config.yaml
model: "contrastive image-text model"
dataset: "photos with spoken descriptions (Open Images, Localized Narratives)"
train_examples: 50862
image_size: 48
crop_scale_min: 0.7
horizontal_flip: false
translate: 0.06
color_jitter: 0.1
tokenizer: "word"
vocab_size: 4585
loss: "softmax"
embed_dim: 384
encoder_arch: "densenet"
encoder_norm: "batchnorm"
encoder_activation: "relu"
encoder_depths: [4, 7, 7]
encoder_kernel_size: 3
encoder_stem: "deep"
encoder_growth_rate: 24
text_encoder_causal: false
text_encoder_width: 192
text_encoder_layers: 6
text_encoder_norm: "rmsnorm"
text_encoder_norm_position: "pre"
text_encoder_activation: "swiglu"
text_encoder_mlp_ratio: 4
text_encoder_head_dim: 64
text_encoder_fused_qkv: false
text_encoder_bias: "all"
text_encoder_qk_norm: true
text_encoder_parallel_block: false
text_encoder_inner_norm: false
text_encoder_positions: "sincos"
init: "small_normal"
residual_init: "none"
optimizer: "muon"
muon_scale: "match_rms_adamw"
lr: 0.0052
momentum: 0.95
nesterov: true
orthogonalizer: "polar_express"
adamw_lr_other_params: 0.002
grad_clip: 1.0
steps: 4200
batch_size: 128
epochs: 10.6
lr_schedule: "wsd"
decay_fraction: 0.2
final_lr_fraction: 0.05
warmup_steps: 120
weight_decay: 0.3
adamw_weight_decay_other_params: 0.01
Rows from block 3 of the text encoder, named by matrix and row number. Rows with one number belong to one neuron. Each number is 128 + 32 x the weight over its row's rms, rounded and kept within 0 to 255. All counts start at 0. Numbers have three digits each. After the name is the row's rms in percent of the matrix's.
# gate: MLP gate (text_encoder.blocks.3.mlp.gate.weight, 768x192), inputs 0-63
# fc1: MLP up (text_encoder.blocks.3.mlp.fc1.weight, 768x192), inputs 0-63
# fc2: MLP down (text_encoder.blocks.3.mlp.fc2.weight, 192x768, transposed), outputs 0-63
gate.469 151:147073125120165149114119161142155168213175076119136160135138116077086155115048203086090120082100101126117110111126110102148148117133106161098104086098120116160203065123138116168118101135128095
fc1.469 157:099090082138169094107160158113134159194101111131154091145135097194127095110109138092083153161101126137120124074139093071052153147166154125098126139181140122190152113104131101225121109131108145
fc2.469 154:154109128123136057124152112136114118165172116197180135156156125126121123155121127159083106135129120179123083166103088121188160085112159177128142114155161136144130055152144099117126124104161118
gate.470 115:120136100125139154072153153147091105111090136131084148116183133097140116126171090135129148123099129106082100175049137125107160169170186140142081147124139135198163126132153213111116099117117103
fc1.470 118:134110138109139148153197084135147123159133166110128116091135164187098157119084153081139110164102085118122112087165123099077154174185109175197142176100108138139146079062133097125116084198130006
fc2.470 119:101113150144131200118172116086167129109158167063121127170129174177100095095090125059063132139157148111192139113118060122130111180215128128129176112130181130146103177085107110107132100117157071
gate.471 156:078193168141106149104151087136117088141155118109103096150162126094137108132129134144117166072160105184097192120182094116091107176143134044159102072115150174154111162095155139080142105147122192
fc1.471 152:124141119097120164071107161109155094142144104159177135120090160105149218122083164147095144141116080157178153191086061121133115177116120115113129085120161138135110178114163101086152134136162070
fc2.471 156:149112128131137115086154157167162065099086156208145156143125180126107103115130120140139173081064143130148100099144135179136136082135136126136191147143185151098077107209164123126107095134155160
gate.472 017:138149165102182111144114124085074099116127113074121112110137134138115087140164147160113120142113148167127128109111148115118149167073088047180126136113126143114127139105115123097161158087146114
fc1.472 020:075119123058161165171192136147149141059102119145127089144138159116155161092127096101111112115172131045127156125104157136121143178088147194111151135124092093115097130096161122188116121137100044
fc2.472 021:018133119134179132169115157149198110098106122119104083101099155096151173085145123093170122137155139084140161094149151156145147180103154196132114117130104112121086120113130084165130135113097098
gate.473 075:129124088123127134178203196103179105123134121110153142085031122136158117156135185115167144153141162139141170092155110137161140146181152142157136123130142133099162228100109198126148161137174146
fc1.473 109:136139144160194088145226111149089138118136053094094123161131143177064124161076084130146104062144156168153107137089149146149097128157204154148168052102097146159126136116158093160161080110179143
fc2.473 118:124110176175152089181212172140139096084155113134153186187092187174078108120109100148147113058127128138161108090089171163171084124147126170131145069124073154140140165144158144178143100119203161
gate.474 020:168072160139072111062152158199170197076181136142120077116110107133166085156183196134154136139119114156153174113167160121147057140087136137108104129091111168110143127159134124142128161182153143
fc1.474 017:104120107141172131137108147136153093121081143130117088142201100124125077132101190106112122141190165147190189183157125062139106174100174096117080115117117085094117140131155102113112039121123044
fc2.474 019:113080151191113091082102143102104146157201096126104093192148109092103107158084156112171134067126105142130142172145125165133089167108163098086078156131142085078114200123079148130111095184114104
gate.475 023:152105082151128111177101128139112123140105143078119142105111063173097161117057142116121113140105141086206106104116158173136160137097096128154082093170082146079134133155106112135177127135108111
fc1.475 032:162065141113167096136075138092103121128111111120110109096077146136113197053067243114129105140162093147138173116159101113157094117168124154142138150177105155139124135094170130086137149132134076
fc2.475 034:164047168121142155112100146092082127132104161142111156090118128154136168072104181095108099133151123169138155124139137116146083156132084135105135152156136123117157139141191140068149189115156069
gate.476 169:123178140137129105200106171105123157097135122067152119120126124158103168134142205096127165129076131169121137090066160145150145156121122078105124132110137116106108119166090121166184123154139110
fc1.476 167:188170146117126169088180179083134175130197141164170122063129112131198109137112105104101139183126161156120173173151086133175111093090114082103167120138136147122110136090158133170122110102123124
fc2.476 155:150112157078088149122142144114140096124171178098125082139169129085179106121178099125110173116158148103060097134161121177162126088157164155144126090105137058078122099134198068138181148116200093
gate.478 086:104146192093130128144161088112129098162143091169153111121163122097104110185133070130123145170133159113055086122132125107122136112142147136073147163154134135117135102129102139128106141188103135
fc1.478 091:136076108144164155189152116126111130088111141141157131134151117160136173117203112123146147124155081099122140125119082080145119160179148127142095091108062151169142151047170135117119162099142087
fc2.478 089:150135172091139091152152177122146041136181075122194142081157130114147117069112104116205140155066128115156073059158111135091144139136130148184138186083136134160146132098180165137114110121198144
gate.479 135:107141168141136119135075191080171193163097114129132126099201109159172124119146104122135112094190134178111134106121108177093238112106171107141151088172179101167136152186072119093128126143137120
fc1.479 147:150080144158064128069194114104161093106106059171148094122154089125112131121086111099123114180137116134229118074110130147078129100163098095099155152131103096144088128069114175142098077200096154
fc2.479 136:192137095162140127107182144125136114144033143109154128146116140158151148127132188143141080159100131166157166127156096090130158100140170142133102149102129108094068126106124115116142156153143134
gate.480 158:135137142135095128158183178171159124106133161126078094138170128085153114147176079072134124123165123198107118178083104161182105171197172122104141162130101100159116100075109112146109089152121171
fc1.480 152:153106155130118134118101218151074130148154119125134104144128139168074111149181088104100126178185129087111131167204031146118073105135122152077118130121123136103148101119173152163150141095130125
fc2.480 151:186082131162155106187129148082189144158156155076176144033160106192129168115172121175209146120119195147090146097122142136145157097127122141067153149117107113138179126136156162115101132082122164
gate.481 165:033128149148154076152159111114094105102082120182051104161120157119130129105103170103204155146125112121153149072144120148150133087144085053118110179183113096147138070157123090115147081121072187
fc1.481 149:154189149156143079102166156151113161132082144198070119177104094122108164132102116183107087151139138130163147134099110160112102137154117122136157115093099112178103168125130072148162147117173207
fc2.481 156:121057088150126134137072089141100175043140154167140158096125126125143119150124087121184154157147122117127114108095123025117097172156185140164234104119128096136136083102114183165141131168159128
gate.482 005:170185132136117104096137193140173201105084185173105105101140090081151102121178148171124139130142174139128187096123101142103104116165174123108069093097143136093162085094122066122110153140199117
fc1.482 013:184141177146151158092042088166097111136181138091134150113081158133118121116205125152088151137049091124128110109132102142167124166116103109140089061156114095139176166135094122165077111140163164
fc2.482 015:186121181127139152077077097170113111142184111078160141101115148124140107130210131157092126127049110148119114136126100169139121159134085138127084081148105103130210141140099076173091144122165163
gate.483 024:144116154122091143124117181053110035154113059109086125119153073138123128140113157134136144111153114088085127110150138167107151147160121071136172189134109172157168154123113129202124175125092106
fc1.483 024:168135154123151150172125137178141197140111127114140173172128130076179109128082111115133146129073123194134161138156116128153097083126075146091135124154155119093163153069150109094116092159148142
fc2.483 026:219116074126137149153111127129063078141095103082108162098156130144131101084119130097129128135126193135169133119085115110141201134118105096075120178159135152128166101051227112154116120126137121
gate.484 019:109125085131129090114132075153130130100090192133180120132145144105198171077163186138107155127149070051116147127141151079127159069117131160126212176114163077148168121124132160126164103096158177
fc1.484 018:143148185189089192208147110085186125090142116122146163108104118130133129169084157096113079154112129154201106160120158122074118137134154175102165153099122110166101081118144074146145107193162157
fc2.484 018:137152111150094117137120072112131141156159165128132093096140143084151231148182079188093152117109105119116077126154057144141119113105172150144152171125163178119084157130116167081173115146114107
gate.485 184:107105127128158088125118120122157102205154140131141084141104118138100146121088173125116125127100098102111124089148110110085127126132192145088132155177150160175112160166143114176160135133102185
fc1.485 169:163074111130133081187139133151089096137184076135146139135140108143126109132048120112122123123095137144119133112091051096090091138135119106071113155120131153147176124123086143123182066128189157
fc2.485 165:142158110110174117125102118101099154119104091141129136072149160084093112184109120132149105073072119116171123101138110078196096051122118132181118115068119113147092150056114161114122089083109118
gate.486 139:095117106092177103098111124138129136111113169136118134114116105117053143138076162084161140139083133119132140110095148122180156073109088204125167080071116114137126075112087124150167102114060119
fc1.486 124:069157154164176110142111152186089153118084076102107160119110120153086137131137145097110105156131153081185172144162144127113134106167138160162180113152113111117107115103084096155121175096166113
fc2.486 127:076145157158144125084101162163120103035161136155151129078152073147104057109134183059120158101070139097124132138147162118122204139093180051144086205147073144099156136116137129104176129097146118
gate.487 147:151183143151123183114092135101178095159109166102112113087159128092124112111097114134108129159162164083135078153135156159097109116127179096128168113094156156156124097131164165107163117115157132
fc1.487 147:115133167159149120088096197095159096118115101099139222130147112181124144102052180177068062130178097106164075129088200134093096126146128142084166107088067098154128085149144133073186120142146153
fc2.487 147:179118115130097109128123162082102109157141148148160167127070106139167152164102094168111101143142134163173150115125100099118153196175135127126119203128150150139124125139196167141154100110121092
gate.488 152:140134155163125094119175092158129136138100120110145099100075124154146118097122130059167133115149161135116156146125039118111141163135092121132154130153153164172118138116081130200123088182134077
fc1.488 150:131106114131138170090086129106109128112093136113164103126158127114131147104114089060179110158109121096115109134205144134179082149244133052128169135169122087193141133138094087131117151181111062
fc2.488 147:148163161163162121137171157105158142130095101130174074155122077079137171084114124098088038144102139110111126113194104090142135142132085119155129058130154159231099113110137145137096154125135134
gate.489 172:116101176129121161140121192116144145115099157087206090108138138173144139104136125143137131142115123125100118183205127159143151106148136140124118164154117140109132108154105155131151145173093119
fc1.489 161:091228151147130140080137133115131170137151091133194121119081113136113121113148165119143165103106186121100082154190147149166143131180121171114111139124084093186141174146078158136181117144106137
fc2.489 170:158173137106123117101121152116101149162124143145126134143159126109111112123152106150096110080112154150115171162158091178130138145071153142089052110186078107113187125194162209092142102130116153
gate.491 103:126143113131034130178119099158173122133087135126077116099075118067098127094109117155187138140090179121130138114165104150129118128107160199123124153148124162052149174194096175138190180127118191
fc1.491 092:094125080102143106069162118109151121094159167114149107159159149131167082122151114073075110176180105134183143119158144135149148123143112098189150081163117121133108107102163071101108065160118065
fc2.491 097:093176128143094088154092141127136177130173136128105091134135144071107137115077102078155148148157123078080180184115120111196123097133123110117109132180160125092095104144062114134248141153083098
gate.492 069:162080127135092165114106187178174087108146125131167091144032106152040120150151157125100172114080153113119169136106152118133087086118113139152085145127146128139136197164102172154120133092104090
fc1.492 065:144109115098149127141077099150124114169104170095101168183099165163092154099111063155133119102106116050140144104167128162176111127150166162141117105137122172129138182132137120093166035121073118
fc2.492 067:120166135041115164132097092105086121169075127130114160173111139106143162085118104160108132118142168076094114128113155162115085121150196099162185110101099127119159159091136113093134079114111123
gate.494 007:115140146130097141148129141101185142116146104059113098079104078088146117170162185132166157105100101119163150111108047113162110116079087104124135107133108164184083129106140112130087126133110037
fc1.494 006:107145143120101139153110154110141113142160094062114116090117092101145121188149154155130157131128082118175147112117058100159100114058067102141127078145111166145086152128139117084110103158116065
fc2.494 007:060152146168105124094112133121135169128158100133142132198070103183084111165118094150138132166124080138095143102177154142141112093119075173173108130118148116171156138085147180068119141107086201
gate.495 159:135084086132128166132102186146076229125126131089143117115094077113079135157100109139155099168171142172109051128186117161106109099155110138097074119138142110145150110106160116154148120149088163
fc1.495 164:134154096138157170166175172101125107087180128099110123123222161090121177150138171166127117108130164149146169107115106110091137186176215207172113136184111118127111136116192130127052096087077104
fc2.495 157:111185135110148068160183106102144158171145092099093170105170125175143088131115121130185176121182117120110137159112103161116166148124127112128186111104067149113117093111163115091107133038156120
gate.496 026:147074115112122122106117163083112099048136187083148131086052104127129141059099101104094068142099182101163145068154083149032120173104169104150101162135139131113167071084103105064101129128120159
fc1.496 060:119124129158100145133085097066079082074120101118116165184158081097116100180139142101154132132118161134127106116147164111154125136084189084167147092132133134142123106153094181124232110070122131
fc2.496 065:106130127148121094128117106090069104094140086111137184161165084124104154134113153108143120116109124142115086109122120113120083117116206111155141069115115163143129131168140174121209087113097183
gate.497 099:132132134174139147101180103133143153095078161114094125082099116109144164191129161137140106166124150107127124073126063203064167136129087107161134140114105157111130191167134142088055152123159146
fc1.497 106:149152148182172117112065107157198143185072153115160135120111124121103154151086128155129154140101152125103132134141186090138137092122061124142160141099103147086114122122165104221191168115100085
fc2.497 093:143096134146157075201154123160123079178091077116105153162125125136141110153085087143117121193110158141126148084084163169102073142201098153185123138160058148082097132165192159134158142129141130
gate.498 045:121153169057112133092102152091156142123103161144114140116133144096190136156116109168082144147169130138075089179175208086124146159080135213112118124110127146135111023085155137136102125161111137
fc1.498 036:097145179093137097127139153130154121094149137141170103179114072184137127145090132103128159120100187081089154131121111114116089061138109113081101142134162079140151144097085149148136155128133123
fc2.498 040:122121137117110138117051140152156137091100118141136113190125135111088137123099143182146133109091100153134143109108141162149071126148142133118128119125175160123172133162129110088148125093112102
gate.499 143:161124092154158167102112140103073196151112097044123161103121080147126093181090154105170132135121155081076066137088112096113177114122111138141151129093117030118117139140095166182135140168176173
fc1.499 146:125137083115142085166117137091134119110136200112102073165082126070178138129199100095174175121145139166125179094108156170085088119093131145147127173085156134144157109143100104187115150176105102
fc2.499 144:117082146132136098067119122130143108161144097116142127122111168150159094109114135157133092078093134145130142106113125159126136140133091129100112196095153106108144120084111098155053149191100155
gate.500 162:119139080138150136156104125157104111113179108086126105129154112056162128115175072156140101138089151191088124146136133150084078113160135106186105114089101105095097088118116163047135129133130179
fc1.500 147:090131165170100127115207106161075162136116153128115161088130148160219127126142136126182132131143169113125131141119097148125136137173111101058127174076144114185144141122108158218126072146162127
fc2.500 152:161123102130132141081112117127093138128113133090161148145142120113176156120141113087157084093098147132105166123166182100152123161108082098113078094096104110206127173119146157171140107077118150
gate.501 066:124108151095066093169082154098087188138053116122161165143110133114075092191079123099137179158121103093149126108100124207149163124111125147120112129156152128139147125143116150166094122081128093
fc1.501 076:134115117149026109130046188132145157107109084117168155131133128141125099119095137077116152148143137104144096130200189106146151136128174118152107110068132125146170095079111167109114195095143092
fc2.501 075:136160098155138175126127103131128163197099078100111133131161089108138125074180132052176111145135126122138052095199157084145112110067159119161112124069089197158134087162166110114153178107097074
gate.502 163:202115154134106106119096110120160110155114167128187106110134073108139138131112192150132096215109117154109169127120076123113161115050116148104108159124150148163115110098097189192167135122137108
fc1.502 180:116063132137114166091128164116157190132155086154108131122153112133142141141155121122159147141098107112136077091102136181131094135119097150130124155153096141070096157193144128136058088110121174
fc2.502 176:162154136139140130095110177125184118145200080092099090144143122127179153093161067105111086125061132141097066102069181154134160080133183125089124106096123108054101134150136086174143106118114150
gate.503 038:105108175149158161111117161160148131121113100151141126161168077146194150146144145138136146150142160177186153142092142087171165109121100084088058112149133165058098075155088080100159185181182099
fc1.503 039:107099141153178154128112158174139114133132077144105156176181089158198182143123125116165155161199148144131157093072127091146142092148115113100063102158130153079125096138081126143151172156137098
fc2.503 044:111137114136169075134148122134124112140155151052123164199124084147099123151131126110081132124150123149096131083106096129183091147142140166153139152119073079103070114144160122118150063185147116
gate.504 073:167204077087132131132120162109148105105139153140109159198160168110152099137195098153113128080112092102187125140144170151086091133096052169161125139182149196083111124152105144169078080117106088
fc1.504 071:112137102141156136152136095130147125118161088123172121208198131112099061119145131080159188159109077090153137102104169117121134086145139212157145138065168135104121156105159146182115086173118118
fc2.504 073:079089062129128159134104119155183134086161114097135132150101169141073076148129117127150130167241132155099104171109180161131184089114146133166088168127112142131143151142115142160094137186146069
gate.505 005:144080093066117115126118156113116189076116123101145137116141158141151117092081087153065103160143184151136083105117128095101130162091148206123150140135147108118125135141071178091110131203138099
fc1.505 011:156168100154208149146110096111115097149123171124145101182117098125118153154193087151187169053134144146104106130128166143125069076126118121100107098144105161098102085065123167164128129086183178
fc2.505 012:171178096190200162124139098133123074134115166150151107153120085119134149157183090193192146039131155150106123129125147140143052087120128142080124113157098145098116089095135182166147126112199154
gate.506 112:196147154116099149181152156072162093173103141102110173159130129117089128169156170103085121122040043055133139144152141104157134099165140099135194113115139124131128093135148141187095181088144148
fc1.506 113:081110176219104110115132123134133068110096105144120089096193185112131126126178145116121141154178086051129102094164161162193094100124135089134140123185093141156099125179146171134067155111126093
fc2.506 111:079138141106111110070111116129120202116124187118107133123101122075161157122139143125128153150119072078097125160122127093126076090087143130149157102140135098121102165159075119106076184145133125
gate.508 069:101136150097128164138134114189155190131151102161124101077094154102137073111206136107149132127183088099113182136146119138146126115203164110161168132074168146064165176088094076128173133133069086
fc1.508 059:180119158156133097202139091085062146130146173146156143139104147148073097211115108161126125135126100118162175106143158141144165162109101129103183189096212142121136082168110133172175104086145153
fc2.508 057:213093164150133134085169131115073122149102134151141133152114136123123099095123128133135113130152099166174158140101160144106095120126153144070129109118133148148143098147157180042127133140197163
gate.509 140:154107032121148161058160177214085118137124098153108133121134075158164119093155105119106106117151130090096115155102102057168101153098153094161101134067096085141169092050117120097135108152128140
fc1.509 126:180141146057116158122203176217122139104083114152091089098065089133189108173150091153140126121162036140131127148142137097174119128089155155114123157171119104159108162095150155160147137163100196
fc2.509 117:193095071117099122152126127138152138115139114194160105095123176199122146162128099173152094162141092123104100069189142118134131147158154128121135145159136111166225069142153165105119093137183178
gate.510 180:130146061110170124109140163094117165104122109102155068137147101128142107157194114125077054157130099098100091135160173183163160126134117112102122108120085126109122155125139149093192169116147164
fc1.510 178:135092097090117078147097143094122116103157159126185132175093173116109175137158180130100105156132123123134105128151093154132101163115121125125143101127115134092102205154086087116142158115134152
fc2.510 172:109163166173165103109177150139158155145123113173184109144128136109137144155157186116125135158156145126097113130184123142175146131091098163139147161087048181144101162145128180111092089122155134
gate.511 074:132095144089117103085066179090084066142098089105111094112140150179139188071116112152119114096143148118120148158098189052182105165069144142131150130145107126118114079160127179155118132106124158
fc1.511 077:131155173104137095113121097063094152065157211130125157175078095074093153117068137132101221127142110141098120105176104153057107156145083097138114082120116163179162092107102111094101165059125085
fc2.511 082:140129192057134109087112172085138111135145128112076177145168096127133174099129139172134179169171113089033137144106126103088090152215141095088111115140094097137129120109182123107102128103139160
gate.513 012:082131165116183104126098113134121091153153073125107114135121107167110156104056119113129072094125116101096156055106144134129147170141141132106144108159175137205102132140111138200126101145094056
fc1.513 023:103134122098129116088154144191103087137138099140146074087140123133075122062088134102124053110152143113071138121140117183134135197141191127112138108128132137229100164167128127157134111150100122
fc2.513 024:093137099094125137086154130147103086171097132123174082102147124141102151092091118114120047141156121102085137139141113177109137204133203109152137135092143130225128125127106106129141116141123151
gate.514 078:131113140088139099090183132108152115112123134145155074104095085173150075140152163157089113104103119150149107176153136138154242120097054121180165117128137175151140110103135113203155066124151141
fc1.514 150:158156106055079156166214118065142118116145076120083130131123106178080112106097119112124153104152148166097118136095145080141115126061135131142167143160145140076123120164120184104116125118140085
fc2.514 167:155154116081095147185199105103148097123136079122062154111137098145101121088104143070116138120149116140077109155085100111144128107114129149183165126170182103116127100129100201124146132120146091
gate.515 180:132171118142090052130076039148176091125107136121100124141114096083195136127145097132161081109151146150143175117091159099122173070102160119092152163110121118133180122154076108156168136146166102
fc1.515 177:184119146114072068153141114100126148136108144166138121115180149119228087101122110130140146126138147095160127142136143146138168075102121134068125123066086165110133123157127118149097182150119133
fc2.515 184:182107127108106136135120150055157115199143123153171143115119158155130145100113184145141142145091126115098094058095096122077162162137171157138158170086117130161084134124104075101107133113085088
gate.518 160:131152061162142110074113103160132073135077179101112083127125140164114113108150127166111151162177140108112092128150190136132161113147135110150095183141160144130126114148100129063148131131143160
fc1.518 173:143154125151197091112109153108073134138113145160145078176114174156094135131103086169114095146156084099112165160102122137117141180139144106147096153157086120196104077091159117094131117174158112
fc2.518 155:149098198128138114176154185102106102100119150154056080157117119122110112100102111137067113171123045037152109174097163100131152098086163108093137146159151194125075151157168068114175107146095117
gate.519 027:084160104170142125158223113134040083069136109110187142131165061147131121156191162128162106118183118105188145133090174105135174111115145087107134096169156153162170151191113127155088137105111109
fc1.519 028:104177133133114119148184090112088088108107091084097096157130134178206103192114161141104151169116167194064094151100123100179139115081107141164134098086147165165115102132138186115113087162136182
fc2.519 027:145150095134151134124144038101095067127135121073064122116104149082199144126109148155126161133115132200148107100110074143145096128164150128104098126112151133169136170085102136125081077165156175
gate.520 165:095154146104168071108055091117126147129129133146143145117104139121159145157130124149136079177127144174114136133120139186077152082076113128112137092122089149150123141108078079174142079103139127
fc1.520 167:187183058159073128125140185151133121140161101131151120111174140159075131142164111105154061132238098077113099116131150150102140171177116190144098177098153097113141078165137135134159119170113122
fc2.520 161:117156118146088170117117164163119120132119113140185167080133105089143109132105096160184090165151104146097118085056104122171134165158116108133064202139145102106068084131136150135138080159087145
gate.521 005:158131119127122106121143162167150097141139162162138161145082151154120179134155118145161168115109167110100167148101081106092082157088142090195178100112187144156155167050150155156130183104082137
fc1.521 005:131130102140127126160154136161135130133125189131103138162049115127103176158135129113142167138063107154110184170093126107166099177087107101159096118077175168134122119120133147098073250073091100
fc2.521 005:200134113103155162185141126075139135158045062174155119144168163104092084143115069096113096138111130146112105086153095109138148157146124122108132170069135157153055076168151127108142095159190126
gate.522 017:095121068143097143116126143168139070139132183122147138175122177122159172102121075133104138159099099111136176132150147020101147109135118051142078124109117125170094140126147104129181113127159087
fc1.522 023:151090116096159105124168143110087156095108117132100133158165096146175118127170134143095136100084088155158119141102174162187134167141161109090090127157051142050107185122163129043132084175114173
fc2.522 024:188092128072148158136167148087106161118099114123065176129128113164162091125146134145134129098078112131164086132096156165168130213154194149086073124170058150090104138149125105105102083161093134
gate.524 147:146152142108092081041157126172113126147147129180133139183162166141096147126107125137121106171129139163172117136066150124121125084115165094095095124145081098105177161083132129149092190180162203
fc1.524 146:131099102097154164174131099113150126094191136094127095092211145145063131159109135107123079107054162148152078091097149142099140082125141079122171096112167099186109101125150141098100091120128114
fc2.524 145:109153090117147127154120142142124104132127117102137115184173124148155074155132138097123129124163148139072127113160111124097048138079079135093126112073111127138127142109133087118208111095156138
gate.526 006:222145074118134054079104138124115152124145131146114074097090112100116104117114104146169065118160150082071105103124087118170140148164077121172088151151069127070169070140165103110135113118148135
fc1.526 006:131120130083139111097108135128103073083172099073091121135185110166133136174050080102106121149123082139154156124145123125177068157093158080123152150125113162128122176133157158072106145131138166
fc2.526 006:081100110198176161106132119167101154091223104097092200182087127185115160180097123113180137123125147097110132143120119121106095147143131163075144106148091107114071158122136127156153116190146100
gate.527 064:125138122167178141121145114147165144034136136139139133127148125106188146110183082124109163124218146164098109083127137072157166093149103120094147110114092141108153103125150162090178136180141162
fc1.527 058:156179127164200113163098158125180108181081195074121160071111131135132136172157133168091138175122137137089092157114144149138186087095110132131180136176086127108150096085115127098126124156154104
fc2.527 061:177165157107070104118113126121138090150134141073088134148097170123098127158085060118104204114110119132142103060097155112150103126077161130166153154163145095106166127117158166135122094088137162
gate.528 112:151092077171135123189135175114109129161153149091119136139154116093138160198172115103138096110167099163146158094093081133050145163144096125125145095104170122177153195148158150128093057131123095
fc1.528 106:122077216119146144088102018096137116117107085169130081117158127124140101139116145149137073122123126140149142093092163144126079134139114137149104112142128125147106072085109076100166143114115102
fc2.528 105:123090195089149207122110087129115137120145125135136193122149144086119104146100134117131104161118161087128081148091105161187157116130164146102080117132188140090126140127099088076087135142145164
gate.529 079:083149135085082119177192121144100095125144092142123144183122101087141141065145166173141080090126164139112180133143138118156129138146159114148143132119106134152145141122099101106142104122143126
fc1.529 079:154105125050115131134156081075087120132155109112158115183086139161072165084136223154149099116086165114163133152143147127094170116121083107148124127053132159129159104144074109123131137117137187
fc2.529 076:174158152140174161176193128185077140096151084120111116140125153097110153121162151161117152133126146148128092131081114152156152101157106136201129159113157142170157110174166138109122100156155113
gate.530 052:165180146145086086117082130048096103130107097152129126093106071183146139096110063154159168149119181114097120122073109107127139112091113126112114140162154138105101155183149144092097162082102123
fc1.530 061:110133134138204127173147131134116115095123091119092114123171053103111107135158139094107120123141122115157154137181120178140159140146133125161119101155092182158147164138072095165187098156117145
fc2.530 059:118171159117187128080101125167100116190126105181079122104126135133087118140144105094105184135144118147131117117150051113148141147181119141187128148115127089146131121139115113164189136140130094
gate.531 025:114115144133208096138153189099139145143090094130141138121128095107106124122078107148167099145154119136117117095165071175089133097167122121073071113141091133133151017083177117161102140120151107
fc1.531 023:128181131134132104087169185097115167036140185169195145088145158093082192105078152117111078164108135136083148164124125106072149100151085195162118131114094114150120074143111099114131057142080106
fc2.531 022:151077093136095107142118178063124122127115166129167098102163142153089129092104171058134123124120139150123148124140080134074139075149092099181098117108122164137121094087058106102116077132052126
gate.532 046:117157174146120145055095129091139124095120144099122091118077115083109127135199120152086164104109118124149099114169079087164145125202100121139148182128128150109140077125065137162155086187098088
fc1.532 047:142122169146111108116080174172113197105149132146116123112065106155069083175174111101124095157193097148165183137139102104121121122146091086120163117130156145105136105162093165114136105146133128
fc2.532 045:133163087155119108126139156195111173127070169136155134119108131101113130138122161075132074163126135189122145150126130141115103146122111072137156135059112107145116166171119082177164056062108130
gate.534 099:172114130127097076125112135127165139142100112133105115153135112114089120134118084184159109139049080130086151150138163165141144161176122171110115164107119131131188109124202092136144163114072170
fc1.534 105:092140095128156140200144136098142133071117143122115115134093124098131100149164115132078145110227124111138200092146201133159122103114159091187160159115124116121107113110094207103130116166146110
fc2.534 097:153137127114148148151098152099163137124140114123188101089117122104097118134114154155111131143159132093131119163139100064146083111129145183208088117147136081095149163165124147147159141141151144
gate.535 128:134110134194165140093124093174141150094124131129059125101128098148199085169135166141098163152142101039112094171088085123148137115131168119146155171180139080101130082129152137127089138179187104
fc1.535 126:091127082160152077036154145080102076109155139127124165186120105130088139126057171134085064146088167121174110077050111121119110136108098107118122115118111120163148189159167121135112151071167134
fc2.535 120:133174110076133126110113130113116144080150156170121141168117127093179115157030102078072110161129129151171103102187078114151105167135096157177113147073066090118161189078129111161127131103153180
gate.536 014:136121104084137139130150125163070142114120208115110149086132104104085113148119095103197119097108185165099108152130109161158105080105133124109098164110130064185128114133135133130109071151125156
fc1.536 016:069173113077130122130115129101147166128132179142105097175100141122177148083117182107075153144117106157209168095141085163187074165134064183135097066145121087138171091155122122111123118177124112
fc2.536 017:082143140133163145145133151092116145195105141157119133199126165126197153138145174139135165143100131163175148129122131144125109177122074158127081084090117100081169161099064085103151127130117086
gate.537 014:115066122219150117121110106143130122154071107146078136130099063091104083150104102119164112123162142125078087159142146110142183111112104121124133054117149137102137137111174106130146156144119105
fc1.537 025:139172091129136052126111153094102102093177136091180151157109150136123129126095156134120131133132172203160119069115175059107122128117093101111126137159146176135198092086119116072110108112171148
fc2.537 027:157198088106132064134109148117123094089167123090196148168091158134152123130121140150148168110105159147146093088121189081140133113113089113132138133152122159129206093113100115121117118135171135
gate.538 089:127173148122122192156138077107114075213151139118123113105139110140104115157122184093170133127143152139128109141088170110097111099070102144110108121101194154149208181096140066193139128142148136
fc1.538 087:098124178147194199120130118133132138132113136113118125152128110164139125150152174152144158097158160158162180085126112170123062135160186184115129140123078115193113111154148096134150068137159098
fc2.538 086:097139146158145128074155086138146104137089129121139142142094165107134144165131134135101154100133135145148168114097074196137000116116171140123123124154091163163152143118122112133110074140151118
gate.539 137:077118216128097097131124126096099106117108098125168107141157160173133145100132112076148116188160197111141084150158141144140154099216154137118133118111073181154146151163120100167141101132106131
fc1.539 131:107146128141150167057092088129146131139151177131104058112047110112165081149133125098099091106171146158088142174114101160110166103137162135096144092117186156122134077134103121103155075130112113
fc2.539 129:075089127107158114150132105075138131162130157115107128088094086091147153140115243112129112154121118158144116168090194156106161170101155096117139122109171104126153144145063135109146118159143114
gate.541 180:116127112052137141118120083140159154080106160145068144109138177107147115132159062119168146145152152132183105156144138109137197124143163133103127077103171076125123149188139168156089108116127119
fc1.541 188:192075163134147094140130162098112105057070108094145106100100139123128132176117137118168091130108166155098150076118160094143116070180066151131171146095136119032205143121098092082170094133110135
fc2.541 190:163139098136174155089104148120150169146096098095108099112114134096121127150138129132126157129116091143080136130158082162129160152110136130153183158140106169182125136094112132164084133154100143